config = dict(
    model='masked image model',
    dataset='telescope images of galaxies (Galaxy Zoo DECaLS)',
    train_examples=88335,
    image_size=48,
    crop_scale_min=0.7,
    horizontal_flip=True,
    translate=0.06,
    method='simmim',
    mask_ratio=0.5,
    loss='l1',
    arch='densenet',
    norm='batchnorm',
    hidden_act='relu',
    depths=[7, 14, 14],
    kernel_size=3,
    stem='single',
    growth_rate=32,
    init='xavier_uniform',
    optimizer='adamw',
    learning_rate=0.0027,
    beta1=0.9,
    beta2=0.98,
    eps=1e-08,
    max_grad_norm=1.0,
    max_steps=5400,
    batch_size=512,
    epochs=31.3,
    lr_schedule='step',
    warmup_steps=540,
    weight_decay=0.1,
)
Rows from block 8, named by matrix and row number. Rows with one number belong to one channel. Each number is 500 + 40 x the weight over its row's rms, rounded and kept within 0 to 999. All counts start at 0. Numbers have three digits each. After the name is the row's rms in percent of the matrix's.
# conv1: bottleneck pointwise conv (model.blocks.9.conv1.weight, 128x176x1x1), inputs 0-175
# conv2: growth 3x3 conv (model.blocks.9.conv2.weight, 32x128x3x3, transposed), outputs 0-31, a 3x3 kernel for each
conv1.41 099:532582490562550479509455480450501457517487519521512420541504528486508519452473510470518544470523547470433561537505496546554531430474495480541499499555549431508526514519514486493501438427508461546490523561501461533466463465470483458429459449491513499456455437495489468492477529458443478524466482517503475529493546447457537511453495515520525481529550492454481495458509471502508463494572613546501432472485472531504453486522444526440537431449449478465381526439547469459408480434548472502430577449520425551457550427520525475483515482
conv2.41 100:460476447454539496474493475490480504503492510512515506558536523474453505440457474471494501448569468445465440469468478487458457579561568505489476497509512496533492531511441533489509531414514493434465562492412501519439459455429503522474512533491449424452499524471541557515482505496473519503500532501506455428521455507518473502574520468524481448492417440303377433375527489417498492466480440510612492521490524492493484470549541451545583434452481423462447512498453477482489500499505470497491504502543475430441466485434517519539533511537473449471496502494499503529508518548445520539471515499485479435491460522541479502495430444514509476461514435505536448538515498508455435512472481516489491496498474468495510436435423478540474489496470487563520513504490473436433492488502550544538497481431522496497511489470527440449487516528528546568452469518445433524466481542488527574
conv1.42 101:464462471493483422441560499489475557455456480558464467521393506579463523431492512501427441469461532462494558453471511509551488501474503544458509522538513566435546496482503501515474570475496490552500507431476532556456473472487497523518468475466464509493542495503492507490450493502461500457506471525520489429534456507551473451475504478529480523512496482497488500478464475499441504503435527425526487551560491430499509449433456469533460474482538548504462517385461458411506434478449433503428393462492469413464509516412534446516572476
conv2.42 100:556530470509504444482489464529507400540562464508555504542531510501490491486477516454519493505500503460536524578530574484487560483487546464502457523575464513546537538548493506522486471493442559493470511448498495454498499561566456526543443471491511460477483445465442469503544535511511511467476457422455486477460524490451503466514553565440468543472477529490555531455493511486476455476469474548489447589506479582526564538427514591525596435504434466528543474483530528507532540523503527508507459414403488499471469530612535490480496517479462467491504523462553590437512554421523469425479451465461469540528511457546537502501490451438562554425514534362441498503480483481502512517531525511563560514486464510510455543464524488398480501450544484471456535522487522506545489461441508483426483498466472465489504520514524526523580572535503482516517475507579529449520526451490520413
conv1.43 102:523447477508498484469502560474458428504540469577507494552475516607497510480486507522524496489476479525535580448482500511584581505517502462513510537552445505544481476467556469530484463520484570588497506554537570502491494481472469495504528498428459513517508550547434525444477566498511537552529503501511468461463475512577532517519608533487476515536494475534472513521451418447503538508524541488597508457546497427495535490431473490448479600502536559473458553439533492425573468470507509508445539505465485505547470507444554542465419499
conv2.43 103:475504515544486524508467493488516509554511479484491451451475445425493466495518506541586527481511551499475492583526486541498514523465513469496503435511508468495476554531510505515422587533474445476489445487499495505508525576561380494564367396476405503460426469472326401436500461498515475487470458481511476520506438468534515443547496509499466534506503538501484466459478482544483477526530488500519480476508453511519473496513502479491424579543531502498564503447522513480490476490492483508575498463544521466463487536576553520535520481504491519533519520480528538516513474481537548536477527492475459497639542505503491467504532562454531436442521430553517453506529532542476477516506429473490460459516499545547482428392392522495470547556575489476456444517482484522502447495533440475498456537561543490455518508480480506548479528508425477534571542521482509502538507477535504479
conv1.44 101:496455494408449428474532543493479449446523504455461504484496450521422515566457538496456449519469465451511481428506448487528532545485454488522437535373494501479485518463478441503496454497510457476522465479522575503499489496464492553525480379542501473463449521534517521420499420517521467481483496478518542506467482509539493440514503480517495529462419471507517535520525531496483533527529408483505492504524517474491428483442589464469478537538542494561490437528394587544549547532480472555495565518468493440464469512537459545495424487
conv2.44 098:491444568473485513540492516473492546487507530497491540507489525541504527483471469539584477468530523469495548522497487489482485476464529475486486533558527516546535474503489448483484456472470553528532503483530517485500524509460428498525488487524471541535493503505448478538544496585557488521535500543570509498505490506435422426492486492489487475537542529520525497469595501523546564463486533477542543510563561561588543511464505545468451547504445566550506540537525489461471483509519521539552523446449583535478464432393588571576520463498525483464490485514492523504494492528640528542521498497543439481528511532449451518494498505412446356498562451497575491373409452476559515525571555442453472477506498524541528521480541505541611550528566484413502473469471503520481539512536447463541484459484546492503505461481543470439484478492506415447534466531495519498522509455484514497
conv1.45 101:502530467513510515466512488431438469456459488476515521418451553438490502490567474508482504501517504461554489544483508496501447473440525490511458415521477535489517472515469524518511508411486469508487532480523553514457511518545484482421569551496457472466514460436494510537468428468524442428463471493448571503514482522443481565487556506492489491505511482445493489427486504533507469547450497486508443494501515539506540528572436502531495487431385596485571565532498467545507522568467513500465413441487541471359517452511433477526531556
conv2.45 103:582562461589497391469502489492487450493518496473474516516473483483499489533488502471467523560546549510498516479495538502513524542526506448507469493525490408458478541548525483483472428434426536483445589495437557477468455485455487469482487480483526524470501479432512507556565559534552509476490473491487510484489515483435469445449507573543523525487471472500471462504512533489543508484491497454439523540510524570508475585517453529458470486457470556563442515550454475523538479478489539547552504519555463424596509485516499488519487478545545522605515531465517552457484517473549509401495451424483450464394474464543573513541504458458534540460521463474486420428418382492477467477536542433487514458468482531562474521504505487474498558528584477500495486485435510476428460462451454540499465472390458487506497538564517528547516518521484460443409457527558517498510501499508510478
conv1.46 097:552513477484525517502532507558531505612508476529567476509493452426449472491497512518481534472451474446528546479553476510463536510466552466495476541533423549540447498617498486539494462448481473537462517449514429446509533470488534477456465562502482533515450455490500484561527468537487491482500483474483531510479503500503542453494496433486472447512499547421488562565555498450490492528553515519477504479441404512456457499454489540529531535439503480390496521596516557478432478510524466436550517482540515541524485497424447513537423392
conv2.46 103:505519520501495479498461458466492513516526534519520513485521503459479477448508526469513470465564481476542424481492480485491497494532509521504507528506524559508509519559526499527485482455539529504498532542497491540572533472433553509450538550501495468517492530532513551494505509546511480541510527551458427452437407493441459549463448414518511463530562523533480409538470349477363297541521466503481475474443444469489491434510516458543517506469447541532412486483438594533492539467496516466479474506521473445471538518492483498466450486461446509453524493530489495510510481480530461536505503507537533535560503507515428498537463489559585525510500500516522544426503579524473528516472494580599506521480518450400552475502548440491524470523510545560563518511542488462523483508466543538524488484516601572501503524516471531578532439447482484481508503451493495549503489503529554548
conv1.47 102:537453535470525527494486543502523455552524503545517439498512510496582470500441524514523513469493525524517496472479499492536575388551511459502414454529482486548493514368474432436515516541448526532525497550450457532473486520531495453528504531520533454523521470528473485488505466489505566513557545534503505560510502524511488566517542428460537529463506442493513519515478485504529531500499552497515501492468515498428526515506542510510530531569433467444548482602581546467592497533523501532521629528510537568446489471434458614472471525
conv2.47 100:434429480423455538424506573558561583532515577538541527500509457515537490474525498581531552487478521520471537477467516508432442573530562502489546465520544472577538491505497503521507557519541419506511400508466427506511558526536525519482485517500471539510430509459412500518484503506486479527521507518536511509547503462514501435530487492481461502464473468487476514552508519551550553441496525450523498434484475470483448411547497433480489586599621531486550538470499466466502469494480480500506523543601455449485458448477474476510440472541427480489509439534493443527509463545465504503526491495489489462527553582482490565509537569537558489533522465474500464574588565571523526509524538524487409545553530506572499401456408458495460464515510511485511479496525480560517485499486526565525466452482516526496551477517528460470505453434564528524502491488483502556507457502508490513
conv1.48 089:472493473494504519481438516554482473485500503484531455512495535466468508431516476502494518482546519559450444515508521527441518523500495455502488489584437550492492485521467507470473565484508474545520463474495465442490441521468521495481514449436521526496539502514461502536462553485500518508473513478488472481488485423461471486436525428497494552503489555522491471498566526529524465438507531457493395411474448510480439485514527501445492460507598515416534483441589500409467480518425541449442541630521443515443527418555387544488539541
conv2.48 098:521543503466513503410488524430459484454502454413456391477485494510474461573543504526527525539449472537441462485537567482495512461487467448467473451469451434466480432473536489513523526532488483537553474533553424482524531535541407447465388448468491527534446491535367432554549530493549553504473492446535552509557626582543592581401488594462497520495512499452449522465464470525491460504514486484500490461445472525488540528480534514492532510499476497443484551508529475501501460492475454466469499501454494518511505498505494528487504504463526494484478490476465488437445458444532480417502496462501508538403499526457503493486502486536500501498485492471458495458484494503482493475462456457479478491527517535564547550548569505464472538469463473435438482450453513509536509504453429522554385450478457469474479504504490474481556501563500453440498537531541514467526513429534508421
conv1.49 095:414524495497506539534444504556458491473575561488499458504535526502477553484470556507488505520529551484495489494513546555467507518480473488546507521530489479426504550460449449434465524431564496462492523509507451451505398572460493419520529495470548533526472520538480530487506548552528468456485529535568473488536535415484513482434482402483465479505464541482521478483526476518538452442527543510494444497385490477485481536482514482461503546561433492485458470507427497493536485433574442509542545410533518466481482546475555442479494380
conv2.49 100:469494505505499514515507499522451531515406488603555550537556555457532540372410492424480413476598490390452429523465423543481461555546579594548540519432479564520526540543501507518499472469448477456441532501419533517478487477449488518503491493496433425475473499490531547492448442462508469527558520547465485507476516515495461472625519440558478465536494492494503504490511498501508508506516553484467508499508507489502489506538515465500506408468456493547523507526506504536536498484511482456499498505507518508452528524462556533532504487510418436434491503581495415579520522609492516506514514488507505472539509470554474449512501514470529473476536490478503478519413455526496526537563543523562553481519493461428451459457480510531456508519455518527481496549506436446477509493529530471459510503467581559534537471445539447443485484489484532557493467503433484539421493539472538551
conv1.50 091:491434517472531502536551555500551525535454483527596513448519493466466464510492523483494513494503483471512588492562504478440476525464554428501504527442472495527510484488452506552521519498523525490474541492508508491515559532550514530411460524455530500551486516516528514487550487553538513479519508432512515547493445451531525483482520463510518477474472491479534496518521530477542561524535450528486494487466414469499425474544467542501510598521469508324479454509483484478567501521489466494493460426534450431525415555430546428577412412
conv2.50 094:496517520479481534522511511520515551526514530560555546476532543485560522421478529487527465467558513410519475522503490526500508519484515547488510548507537572548547539573568500527538455385468560458436578468452520471528521520500514532484478510483464493526458511507475512489459462554503474542545516581462501451486506467458445464507463430522526502552574590495489502498475468467455414501497491493472456517480493541520476471486494486500484445438425538550442499504444577543508558489459531481491465499498542517439573573499548500537481505501425479443502455528499476522546533529600519494528447488515462527569522560551448493561494510490499488496509498479510539335460526419495549488536576499521502527525497474445516471484527443438533495485520502501499505455495480493485510525518568497464508459534632551508554485496538525622527420459490481423470481384477480533517504513508547494
conv1.51 105:413427448472490517517493544494466512428489508521439547483481528490522505556525465495490454505545520563536505504480465473545558462534454544492482511530611581504518495425417505546505488495498429499511608470490524434474520468468468533535476466521481512452524460508467518469444425457497515503477501504473503501441495538557471543523476496507512512480593546497512632560484564528455501486467450515498479403452540510431558535520499533469501477484532512547404461493537511512472514471505576470533514539516538427481469542565472483563474541
conv2.51 110:523504592517453548458460524479501465476508505486470443511460493524485511521492504484523502502588524516474488492508496471504510452466451482476479437523477467488486449410477467468423479460398513565498485513472485500483473460455489490456497506504505548495526494477562543519497481464506477509580542492547512467501456478444513503478451510466503519494538516465487511388482455470502498514540500461519513451530527493460564529472472493455473533532521524478488491499448506503455426503452463489500526535548482484544469493483459431443493485523533482496478493461481522443490462463501508611560532624559521529450462465469492449458515471524419478513505425439470405443480424411435489444492530399394415467547517523567522502419437445456503523540529522477522463516556519546522570597537461568564386482526435428462429474513466461487490518534528533463458495561504504467493490456465444468
conv1.52 104:553475549548534468482535537484497551530499533549533521565507517478561489546501471476537512519485531512533546492473496536425547502580520512524529533499556511579466501420493503515504510599507565532536452518493546520562517575532547541521517461537485503540524549480541464579527499480528517523466515481497562509518487553501483549543514544510513523484449470557497486540487500490490574521481478524472566487561514455494528498502535522514529540528613497527495431582496603484534533475490482461567508507608414505582580495499495388452456548
conv2.52 102:483473548437433573514514572513587550502475524553517505526515464512549492488552504478533471478520498541545503486504532519541496516543526536532552518482537547567527433409494442503510444428475487549439484532442442481521531530466524537495449472506535492542543476528512430565475473493530518476528525444515533501536560512427499484443525534450510537491520539469484522455476490508478443501537504500541467501478452485549582491525554479513526496464486525506465520491431470449406478526503470506536508490469540559537488505503510546484506519479541503474556513492536496467522542532532516440584475439577541462384429548417445506511541484528504545496499488512515505474458520556529527538556535535542518523585539416496495514493553532494533527546533500442463540492517504577553453461439421487550443430562510556537479524528529557540557509427508521360497495370540530561551538529517504520
conv1.53 102:537521506507492510494449489485432521447466483540479454400516476469560504470573513485453525489505500529471518501483493504506491485485516411500471462543531536483509521517479544524520566434460481573485529508466442523494554539520499440470535509513484526488489512513450531467506430512453503515453524527493503536529487479467486560468498501432542499460462500488486536495473439500513454527527506461496553441489538502473537570577511501566472484531431481552498424391522407566534507472474603474430463415468499509473362485524545455539397570
conv2.53 101:505516488482535473502481528475499507495510526479476495553501467492476474454472491492467468510543527517543534501497527549532543535522506467523486480532492479452499451517517460519466407460402525480507600496472604512462420490427495503446545503510480508497483492552521541575450484440511546492563543546493502522462504522463497470555487471567495481499455482422509463461516481450493519568600454520494424511486511505452479513488462484456425437470570400525582458530457480519504516484464515474520489506562401428522493488441566459450587437495600507596542536473528528462524485516483448497454485607483465522521532486555515478473445475447516451449537472456513458434439384473506477502526519512541502479528454534561529421457515474502533540522589468465516453466511486486453461480550434504581463463473556483503470475508519478482515525509528529494413478577460534513462513487428484472
conv1.54 100:438492466511482489507544506486454525489511528564467523490510504554458527446453510503502470536490497497558607494505548499560510548561457519521531496532441459470484516576523517507419500478551514488501554508480523508494520510433501506522472456409504562567450531581413557533501550504534491450533506484552474463485470478490536465454570506485422544493509529550482517481493455484523440533506536512560489449487487478447445480474436530479532547503446508397499613523541418427535505579531445557513524483476490520491469505446509507511416406
conv2.54 095:502540541481497524496473504477470517546497463523530522475517519426520539370452506452526517448505565457416409575506472534485508491500562521518489469485503488522519543531519517501424542437442473484511493455481438453496512550532427464552469425490445478464410478492407427368466464490502489561538517547447479491499491448527463448566523475523487513506530524455461481461477469533475486480475546482467536529499506539512464535498478447448432464439407517520499551503494526554532465507547477479519412451512534522461558566545535495536538480548454460458487494485521483492513499509532551553475524477471493450627490478578490443524571583460518435484533442538514506494414421542510485522539503471553524463548495457454419492474470555497446496532488465466431482538429484450439479530579511480510483529517523529481503509416497512495498504499465503570552446511454502505501519492539508478
conv1.55 102:492580441514540503528396422482516428472510506465493464532518530473494523476570495471523516498488462454434498517495475507460448440437496496523467494534551485515525465482471484467529497445467391517461508527462534520497552407490413478445513493444554493462456452458458405441488505514467446513406474522467574408492507450477523453500436542492471455485555529426482497449524495508479480488485534535434430435557523537505506534495467499425544464466521444527510455533510470450474548466493566475519502466498492496500472500413476442544500508
conv2.55 101:498498487504511499502483515493493501518518520501507502498502506484472489483457503469492494487521522504579565476501502494525505509521472489509503529515509501492482487540422489539454459410432536490469563467410567523436476402358583526444563585509519436467547506458627596481497515445486534455511508491516460449511459476447399430484484441529523466453460448427419390469542516434481494523485450503454493526500557497502533529533517514505567445472478428518488416511429515511515516460510534520527517547558459451482416417439516506493544519518538507511529513481519529499496483468440537573468490517455507507445479469497497526402415477465476440474505449388512452498496503497469501494490523493456442517458469541496505492486493500545521517542515463548560482524543475430478446514463518542522479470430528488524488456516544482461471535525454528489453488497483486542433485555408492555
conv1.56 101:625524506478493471515500490470414506540520482542475501492436506505495531462492532515473480482512502448528507517539528512482553499479564409518440512531464456483539417493566553515486483457511464538469507470517476506498559415528439463483491511497495538549515481483446448549490484514479458543609500505496563559568503466503548440464537520514572428552548449468495457490520425522504559593514489482512428517580505487575478478488473455527540517515527517522564519406491530541549498514428515479445557516519518535508532503444528575464575530
conv2.56 109:573540447522522406462463454538499482519515516538493524495523476465462437540510521509548574510544584507546572530478536512487531567538558472491510471512503462501498538577494550495454521516489540461473585460474585546496499540588456514530494514488501469525497487476495522495528513499505494467500529495478425459411399385485404435506521540500486509498485469406447501430502501447496463479440470465486476489437453471499436509523439499498404491477531409437492471427476506513561503511533511542540535488508468460461476448541533514506509468452553501513535501523509522481510505492487458425544482433478489480562523511527539516474488533544617638495506541524544555552546530476490490502471519490519531484507463534508521485448370485502492493522495535595515515520520443450468438420420506493550447501519528505517536484528543541549475553501509516562506509505494488526477472539509512584
conv1.57 097:457463447461480469517536622531449556516529497562500501473504482545453503448457536545474487513490523495598574444534505497507528590511502492503529503528417490493478511539525487545446470462497554533509515502537496490494448496459506506519515512443492579550487565582460447507476506517511508470480515498564465486512442469573505467448567503453489538519548514550500544490522488457494496462480465479581481480526454464513442459409470502478500579535519522398460571460464434454535459521496435553446465445521476518507471552432562527507467417
conv2.57 100:511531542543476504504448458482438492519509470515536502455497473428531522456520557490532501470557567447484460576528464530467523494508538499485519439477475478503500530549528482504463536480503470485458499483504479503523510557562395473541372433503392448453398475486391413363509500541533495544531520542472476484469422443520487480559513498506489537508529532485476479455491450513483446509516519505513455528554493559527464552511481478480444490538460497545512493483506513550556499477517499479524448430456540503440539562560560519572536498545489535516509499513530500546530511503525514508478495462439472479628527462540465453504572589457553445470515477531511518489478464488526498514532455465526531467507507555506474495414397506467450521516527496481439446474468465467473490538547473420473451541587557519450521466437541565564502521500439493560570491488452490513506527490523518512
conv1.58 097:442482512553500495487502486480527503531503473518540509496449538530582537549507520470490535497520526524488453504463456514548441433501500472491475512498498541488470490419476454523554555508471515550481502500518501522528457544460482428483454538559454427465546530447521556485473459496566543481441515498477481537501530522455475613518523472572529544449508410494524516465464569474534481453512517471527568562398466541454473496575493476515519476547539538454640467488483533529462483482551435433483486494528500583392456499500483537567523518
conv2.58 104:514500476505443449457516474454490442480468474501448468502422400558533453550528523519509472488529513448490458528532503561555533546566554488486510495498495436451456525425559520535546470522544490482474483503506465508506460479506441408418448416458498558495476491474435443531556555507528496477446441464500493502519542534500534518520539519508526510512512490562495545538456504513533566462498456521545465463496467529462405533539472515516527538561573516552495498509497495458501465492449454480478536546536543467565582508511493461487487488478438486547493499488528511455508496463528478349539478398484507452461496555478472543578508484474453567453470546515458503440586532475501464468555490474405476504511508501517471507495497559462480593554517445480510506494513545593449469491407471548504490463423465421463497543519515533501547466518553516388446503503479465522530465508525559502
conv1.59 103:486473458455488473400449474522437545455458497507474498439442484458510412445539408502482453454444466524526489474426453511496446488455532499449541496525515560516487482500471546511538536439491517536469491489445526515427531511508547447523493485482409487450497503444477494513471447458494504462515457495391520520527431501441398511535507529505500502453529476540532499483468515482456474477459509429524538494477468495524480472538441524538456453462477487460536452480520546573439472462568507416468525443461472584459520436489462435460430508
conv2.59 096:472514480516541477440448402451560448464572522382460463498483480498479441556515492555474519535414497555471509471537542462523505452495476437530497502536531387413498483470475484520499451502497513510510478494530534490508494551545515501503548528471525520514462463527502457544559520451525544480404397400444448461483530502426488450469535545496522499489480468446454427505510440496485462471536554467450516492413473519464495503439469557502502506494484550482508494535497497519549511470506536483516521512479512479549539468536469503514519513492567531533493512425545547488439462430483477448511523535514497516503529550532541536557538512421478455447549463457506454469505462489481475508468456543569544453517494512522537550526528516466518536477534500451441432372389538480484468523503395439517400409428467485480473524518460526534517463511524464459457471499534491489540523505558504455
conv1.60 101:509544472467482444502490567470506558522524469606475481479496495568502546530458470542492491470467537480472552451533474492426513479505531480496487532539515502509558517515437539467502520534488462512540493531514412528470484468548467509501474521541457488452519484502469546546534513497452571542459490484462495511491511505480456462512520451476572469481486499410482577486458497464521460454510567507472508468480532515461514452441501507602486563485457463453655500450452519519545395427508428481584480497420501563509544499440511565494572517
conv2.60 113:513508362528554444522514445475465477480525526446518497461477445480491455514517535543485573494430574486483576510526503510529504525519510431463458452493495529524554459474475507504522472580558459483474490514497486494486522482555543502507591534541505471472502483539491517493488507463523545494501497458487514543458468496440496555506553510461504497519503519505526525584554520549524482459410486551499509540461497489475403505493397559594462536526555461500517431460499550517504570483509571473503536521509491490441514469495440445445481476464498464473514444462493466484504511491432410458494515485450514472588529569458444559515493536503531520388481472464484503522562598522497487465492475509532496472499525503501511531473462540489447521501502538505443506485459466530545456407412478523444442472424471500441498529456484592515445464362496581538470441434495494531498483533530517561
conv1.61 099:436488461474472461465566495481485542490468479533481514537480524560486528496465497505447511466445527476546517499455488517523458495482498585469532515533545495402579496504518510466465487471517487474462439519462477484488458482496481526508510471432496518538487543481496489447493572494455538453526449520480502429510500548463469482518480588489525512564530507546459475521496451521455461452501516473471488503473537452569514459462491459477470454454437506536445548430539443497533473448417517528413476556554553442440566550466470420526680522
conv2.61 106:545507460539501533535495574509507510519503467467500491495506465530481460583539500445511489487496457492499477492490474497490482498490503492506529532501484477492550497501442513503461559551450479497511434511510420458457500525520486531528441457494567485505530489498488529491490567504518556463427451450470477501490506518474487464469525561467427513475443564493494522505499512487459510501500471554556515491503505529517596486475578528539627451436439445540536481532531446463448461501461468462465437379419473516478479531545461470454495486451503508439519532487544548473523491482473413425465486485455487529391444359486555460484514445516556563503472527465505523596540466540444481499452508489558567497510537523451456574509580510471494475487539456525475505533500569512516494458400525489458457479442423507547490499515547528551472573484469463488531538454553548466533558414516521409
conv1.62 102:427533511497534477519483570532510527523512498444533498535501527508390509490424532535469492497472524457478544453501486505511536509536523535519509454497416492454513525496495422490406479454522512469457539551507534587469469511464518575470443495510494499477502544545460540453495568475540471484455508479533535489499491456505536479441527495499479524462504495523517509425517475492481503461542473467512467494510398433463415441438423511481534505539400480461436453552491426467537500428495464511510514430454464458421501486374499448457523437
conv2.62 093:534505558516483543497467512483476480502412500522558511527537517511535524392477479459523484486513461394449454530480494515493517548546579494478477491473506521582509605598571493481479478426471504511450490471479462461489473474453475537539451471483483449503517550548474518486457481484527528516524497541489508500480558508473459450602516485498448477510531502486493468493447489514505504496509493500516511530549531539534529556472537471421533409480423535601485503502475537518536501470503533488539377400487538488462571576572491499527475503536442500467523493513531465573568525535513517478514504534449494525523484475503444463513518468455582459456521404465536457453405468527556492523526498501579554516579500484417406513532540561515493477492531518498533522523491494505506461500483536496500509475425548557532528451455533486474574591565418426516545568520473511542491516501460495496
conv1.63 092:524456481443440477470480510441498376460463465493473446508482469507524446543535453505492474464478503482475479502500456471536467449505536472462437531500493490513471449497499436520458460526471462594531480477518484486473489520529459500488476453529442486545486539460487496446486478515476502459549516519478463554510522545519505509505524499422505502507525444494489500517500515474505565502463523452512487567535517470471513474465553521482509553560453453504620431416430687535517515491591526475509535514416564569489467528510540569511553539
conv2.63 108:415427381480548469582560477524532504497540514490497481479448449547468456571571533561543605480500542473457526501478477521506457487479484493498506445561504482499516424453504475511516498596536456521502464542485473541479562594560436515521478478499471531497500517512441482559514487480557548505576542468529499485530469496444525524533503522456481525516502530513521516543595520511496523512538557526564525490440430457474441547527460542531450578571606520490536475529569474486535475497473511483435565520509513459468476521525505489471516441437556490466493482490460520464473486436549472446583517475576481479509565602430470484509488490435506538431500507481531541515518504519503481453496509436471447435522527490576572460469449503554531514562503539498485456449470457542488458492449436509533395469476532516509428463477506528527498482463525470481498458483429463529441501519491501500
conv1.64 088:488476492556528500488457431604505582463556527501496432473464511528503520520526487473505516471481546483448571507548538535457530473522443481486546596487500529543497510522488519467454493495560504491443512507460545491478540537528510508494534488455489553482507431506510521521532523539529495518473490495502454516517522521547527455530421450486478441429422534509592470515487482544511451435515505478420447480481516454604465553455451492488480496534520510525498539524548586433582518503597483445496528525569573537468538554453475535432565424
conv2.64 087:459462523490499538517505526549492547568424501560536537541513542530510476457455492405453489416449468481585489525451404526504493502522530560530521557487542520505537519540527498551502465488480463491465402495523494528522539561546490509513467480501458457477488478514465459461444444487506485528579516558522485470539521501556496489560526485519491483514529560572571567486500528499476520516554586479430583470451480471542516523531516533528525487397459555595494538520575515541525452493540427464505506514506546487407528577533535539541497477503498466471519480532517461564535514536510489481526508466519524499497494544533459471545524493497525521515563523502503519581396487568486552508578571503528542478527517485448440465407545512423553502537505516521433510549478492536511548540520535482450446474458531558540524480419492484467489454430510561553434484491403420533473517500499533512
conv1.65 107:582579458425452482513500499461534443535514508528458506445524477460430511479502468442471517511514515530498528525498444529452501523451563442477475493521488474513479503475538452529496508455477467563484510450508505481472468544502521499441448433489533563512432486516482472487464515458500466497541533436528531529494456462541517476467571522500480456502446529500477457474487520481460540548521457504497504544574387551570413468522492503476511491567516392465549420527447477494518449460513392558574561534444551470528497495421541534422468503
conv2.65 100:500513453458439407492537493491502509495493505476489502470490535443483546401425517501549519499541521454524498504478483500489484502533503520482494520562526555527490521535492560477524501484510546461456559417491528505569441411401475530513527535526454484512472469494503454508512475447523510508541554588491525526492474492536476477566437459546496463534523463472431438480585500454512443482490489498566567517523570446524505448473451486531435501543598502513518505499489533424485504461519512513549551601549554497499525490456491473512482461475437440432541485466524532501530483485459442496505523489566537487558507509368479568405461564464549534468475468459522454478548542481529544486453508609543502517499512442458538522544498494511475464562546513548470473516468419453453489465495546460500472474552545506526560478490558497520495453494536491474540599487442501538427419536457521566
conv1.66 093:401434473493506441476489452496499565492499411486435485543455524561480490544487455497513485474495517538514522475459491511549453462520494573493548508483549543466531413462571459450528533500492503503498503514540482458513573400475474496533500472491478466513560513439496479441453515482482582492553462521427488457454501583504480467605431579552523554538528479559512572544479567495485487504430517491488535537479550454515507465500545450466484444550482499578473551478452492551504507475474568489496504439508531486499467559504543483526431438
conv2.66 105:485514455499505473497465503493523491496543468473476459511462464546501519579547521493478471491441437494502479488520561494512504432451469488449479521528475481479459380465445467514490517537474489532547416528523447467488546509505478467468453461482545535519545505491485553567513546522522535477516507446475512519515523515477512489438502558442500552477518547511484499472455496504482538509511464538518485484456472506500576482469537533519512500527529466490534462481495414405345438487403399392403473485493495545573466501541502465418470496476516512510473478428514534451466437417541482488494495516534504555485496475439458489466466493512441487524525532447423499506544518468472436461445446476440411494537517528558509498434479473453477461424472481483526472458531546559550563542442488587504478498497453520529436552504488542492491484496508466443550534497547533432546539417530503392
conv1.67 097:444517463474449455499545484492558590502511456587455512493458508593464539474456502572446477506497506501488537467495478515486496511500567551493540509521490481465518470526550495524507491489521498385469470458562468504525490452429472524513472471447475545582553560484531512465496598506502539528503485480515470498517521534465489491510536551491515536576500434516515501515483486464509506479466487456502546585541460472569491463529504501537463438525478462576570537437483478592551465491500482536507434435515543410500549580499565418566567487
conv2.67 115:531481454495452499531425496490475484482514469455489530446475438508520472497513479439479502449520520478525489497514489496494529531516571485518528469481482493483545472490443532499503559591481484488488443503505394450453443502511396466495452404462529469435492502473415518479500536492471508481412461448494523514493519487494489435483563557481455517508457522464495513458434522517447503440489499512540468513452470456490533492490538490520485428531518398543556466490508455461467456491474493468484500447450516610524476498550492484491457481425468527523492511480507518465534484476446432416438476450427448515487526418449509471480523521476532557552422553543462509573541449535518504488470482515524575518539527534462411577492490546488511493508521498483449474494472543526463441356365445469447446541525418503516488491467514549537478550481484421524565522410495521486480524507504497537
conv1.68 101:515490473558387406524577515449486523445498465489469424463487433497561416449405471472496506522524452522538510531442454506520460472479457537515563427454465510442498522465525513501547513547481524485517521452432496485471479502537576489533497463440472466485475500445522521480522424501521524499504502455508474496495500505516464573505520515513508503468430482609469442545475467479504551484532523526468560508512459533513541475560437506533477528482500526388497476579470500533487482538470375485485522489518487472500490420505493437440465559
conv2.68 099:476481483451511510477519572479513495459502521511554491458472494530492492568507489530488420504473448499473470476511501545519498577525497471481496527509526556553563435435517470467500494495506505486492454466501442477458411460513466482484474548501526491509460430494495474533523529499501513490405487444468531470506526451461441362396524548473512522505499497380454467407454480457446486410460481495524525489521479598515517513458493579507538517531465516516520474469484451435462466531549497561576474509533515521521514477457471477501490513485410443464452506455502500509513526559516537445493493485479461461345449560468539572546548521392436496474522526486467500495513478511508482495474492462433499542505492521510462570517510487436463516426461416402448512433453577521505508470485442463503444530574450497508539543509477515540487471549547475495553517488548500434528476477530479476
conv1.69 104:442493440509474431501396446465516496428494491515489510474453496489494500441551466462481533484527452519372477546447467489514429467498479489494506462506539486506537486463490451492554528477469512576452465433456512485472507499458465494484477453473507543416475488466499473471454500486555538514418461482443485483526517510483477537482444504480461509469479490500513403426467556507464486450457491513472504492516498501486491530497414484417468474488510447515501455493493396528492508422508605462536515497395531572437467524466490412455507582
conv2.69 109:445505442529580491465484460513537535509539523462487491528516512488492480513502490486469529511509519551596602496476501579543526530509490481510484511578464474496450495489513495514480464500434531506484516475500571532477488506460551544486533505485482446487470451495520505504503485441539559446476510467440500495476511520494536495526505442535524436494495443464450403507483446496479492576547468542482502467424502529487557528476507604575565488516508515536538552567540506503503478497510478466517495513532430463594518451521494501493518487530507482568538538471536578483476471437384433488422508584442446526523493474499526467473475462371430359422528438430506406422494490436486495488487501535537485502508489543572520484471513474484503536538556494463507464470488498456465453487455413520526427463482539487529502489526490471482432433414556557509432461469462503502456478509463483485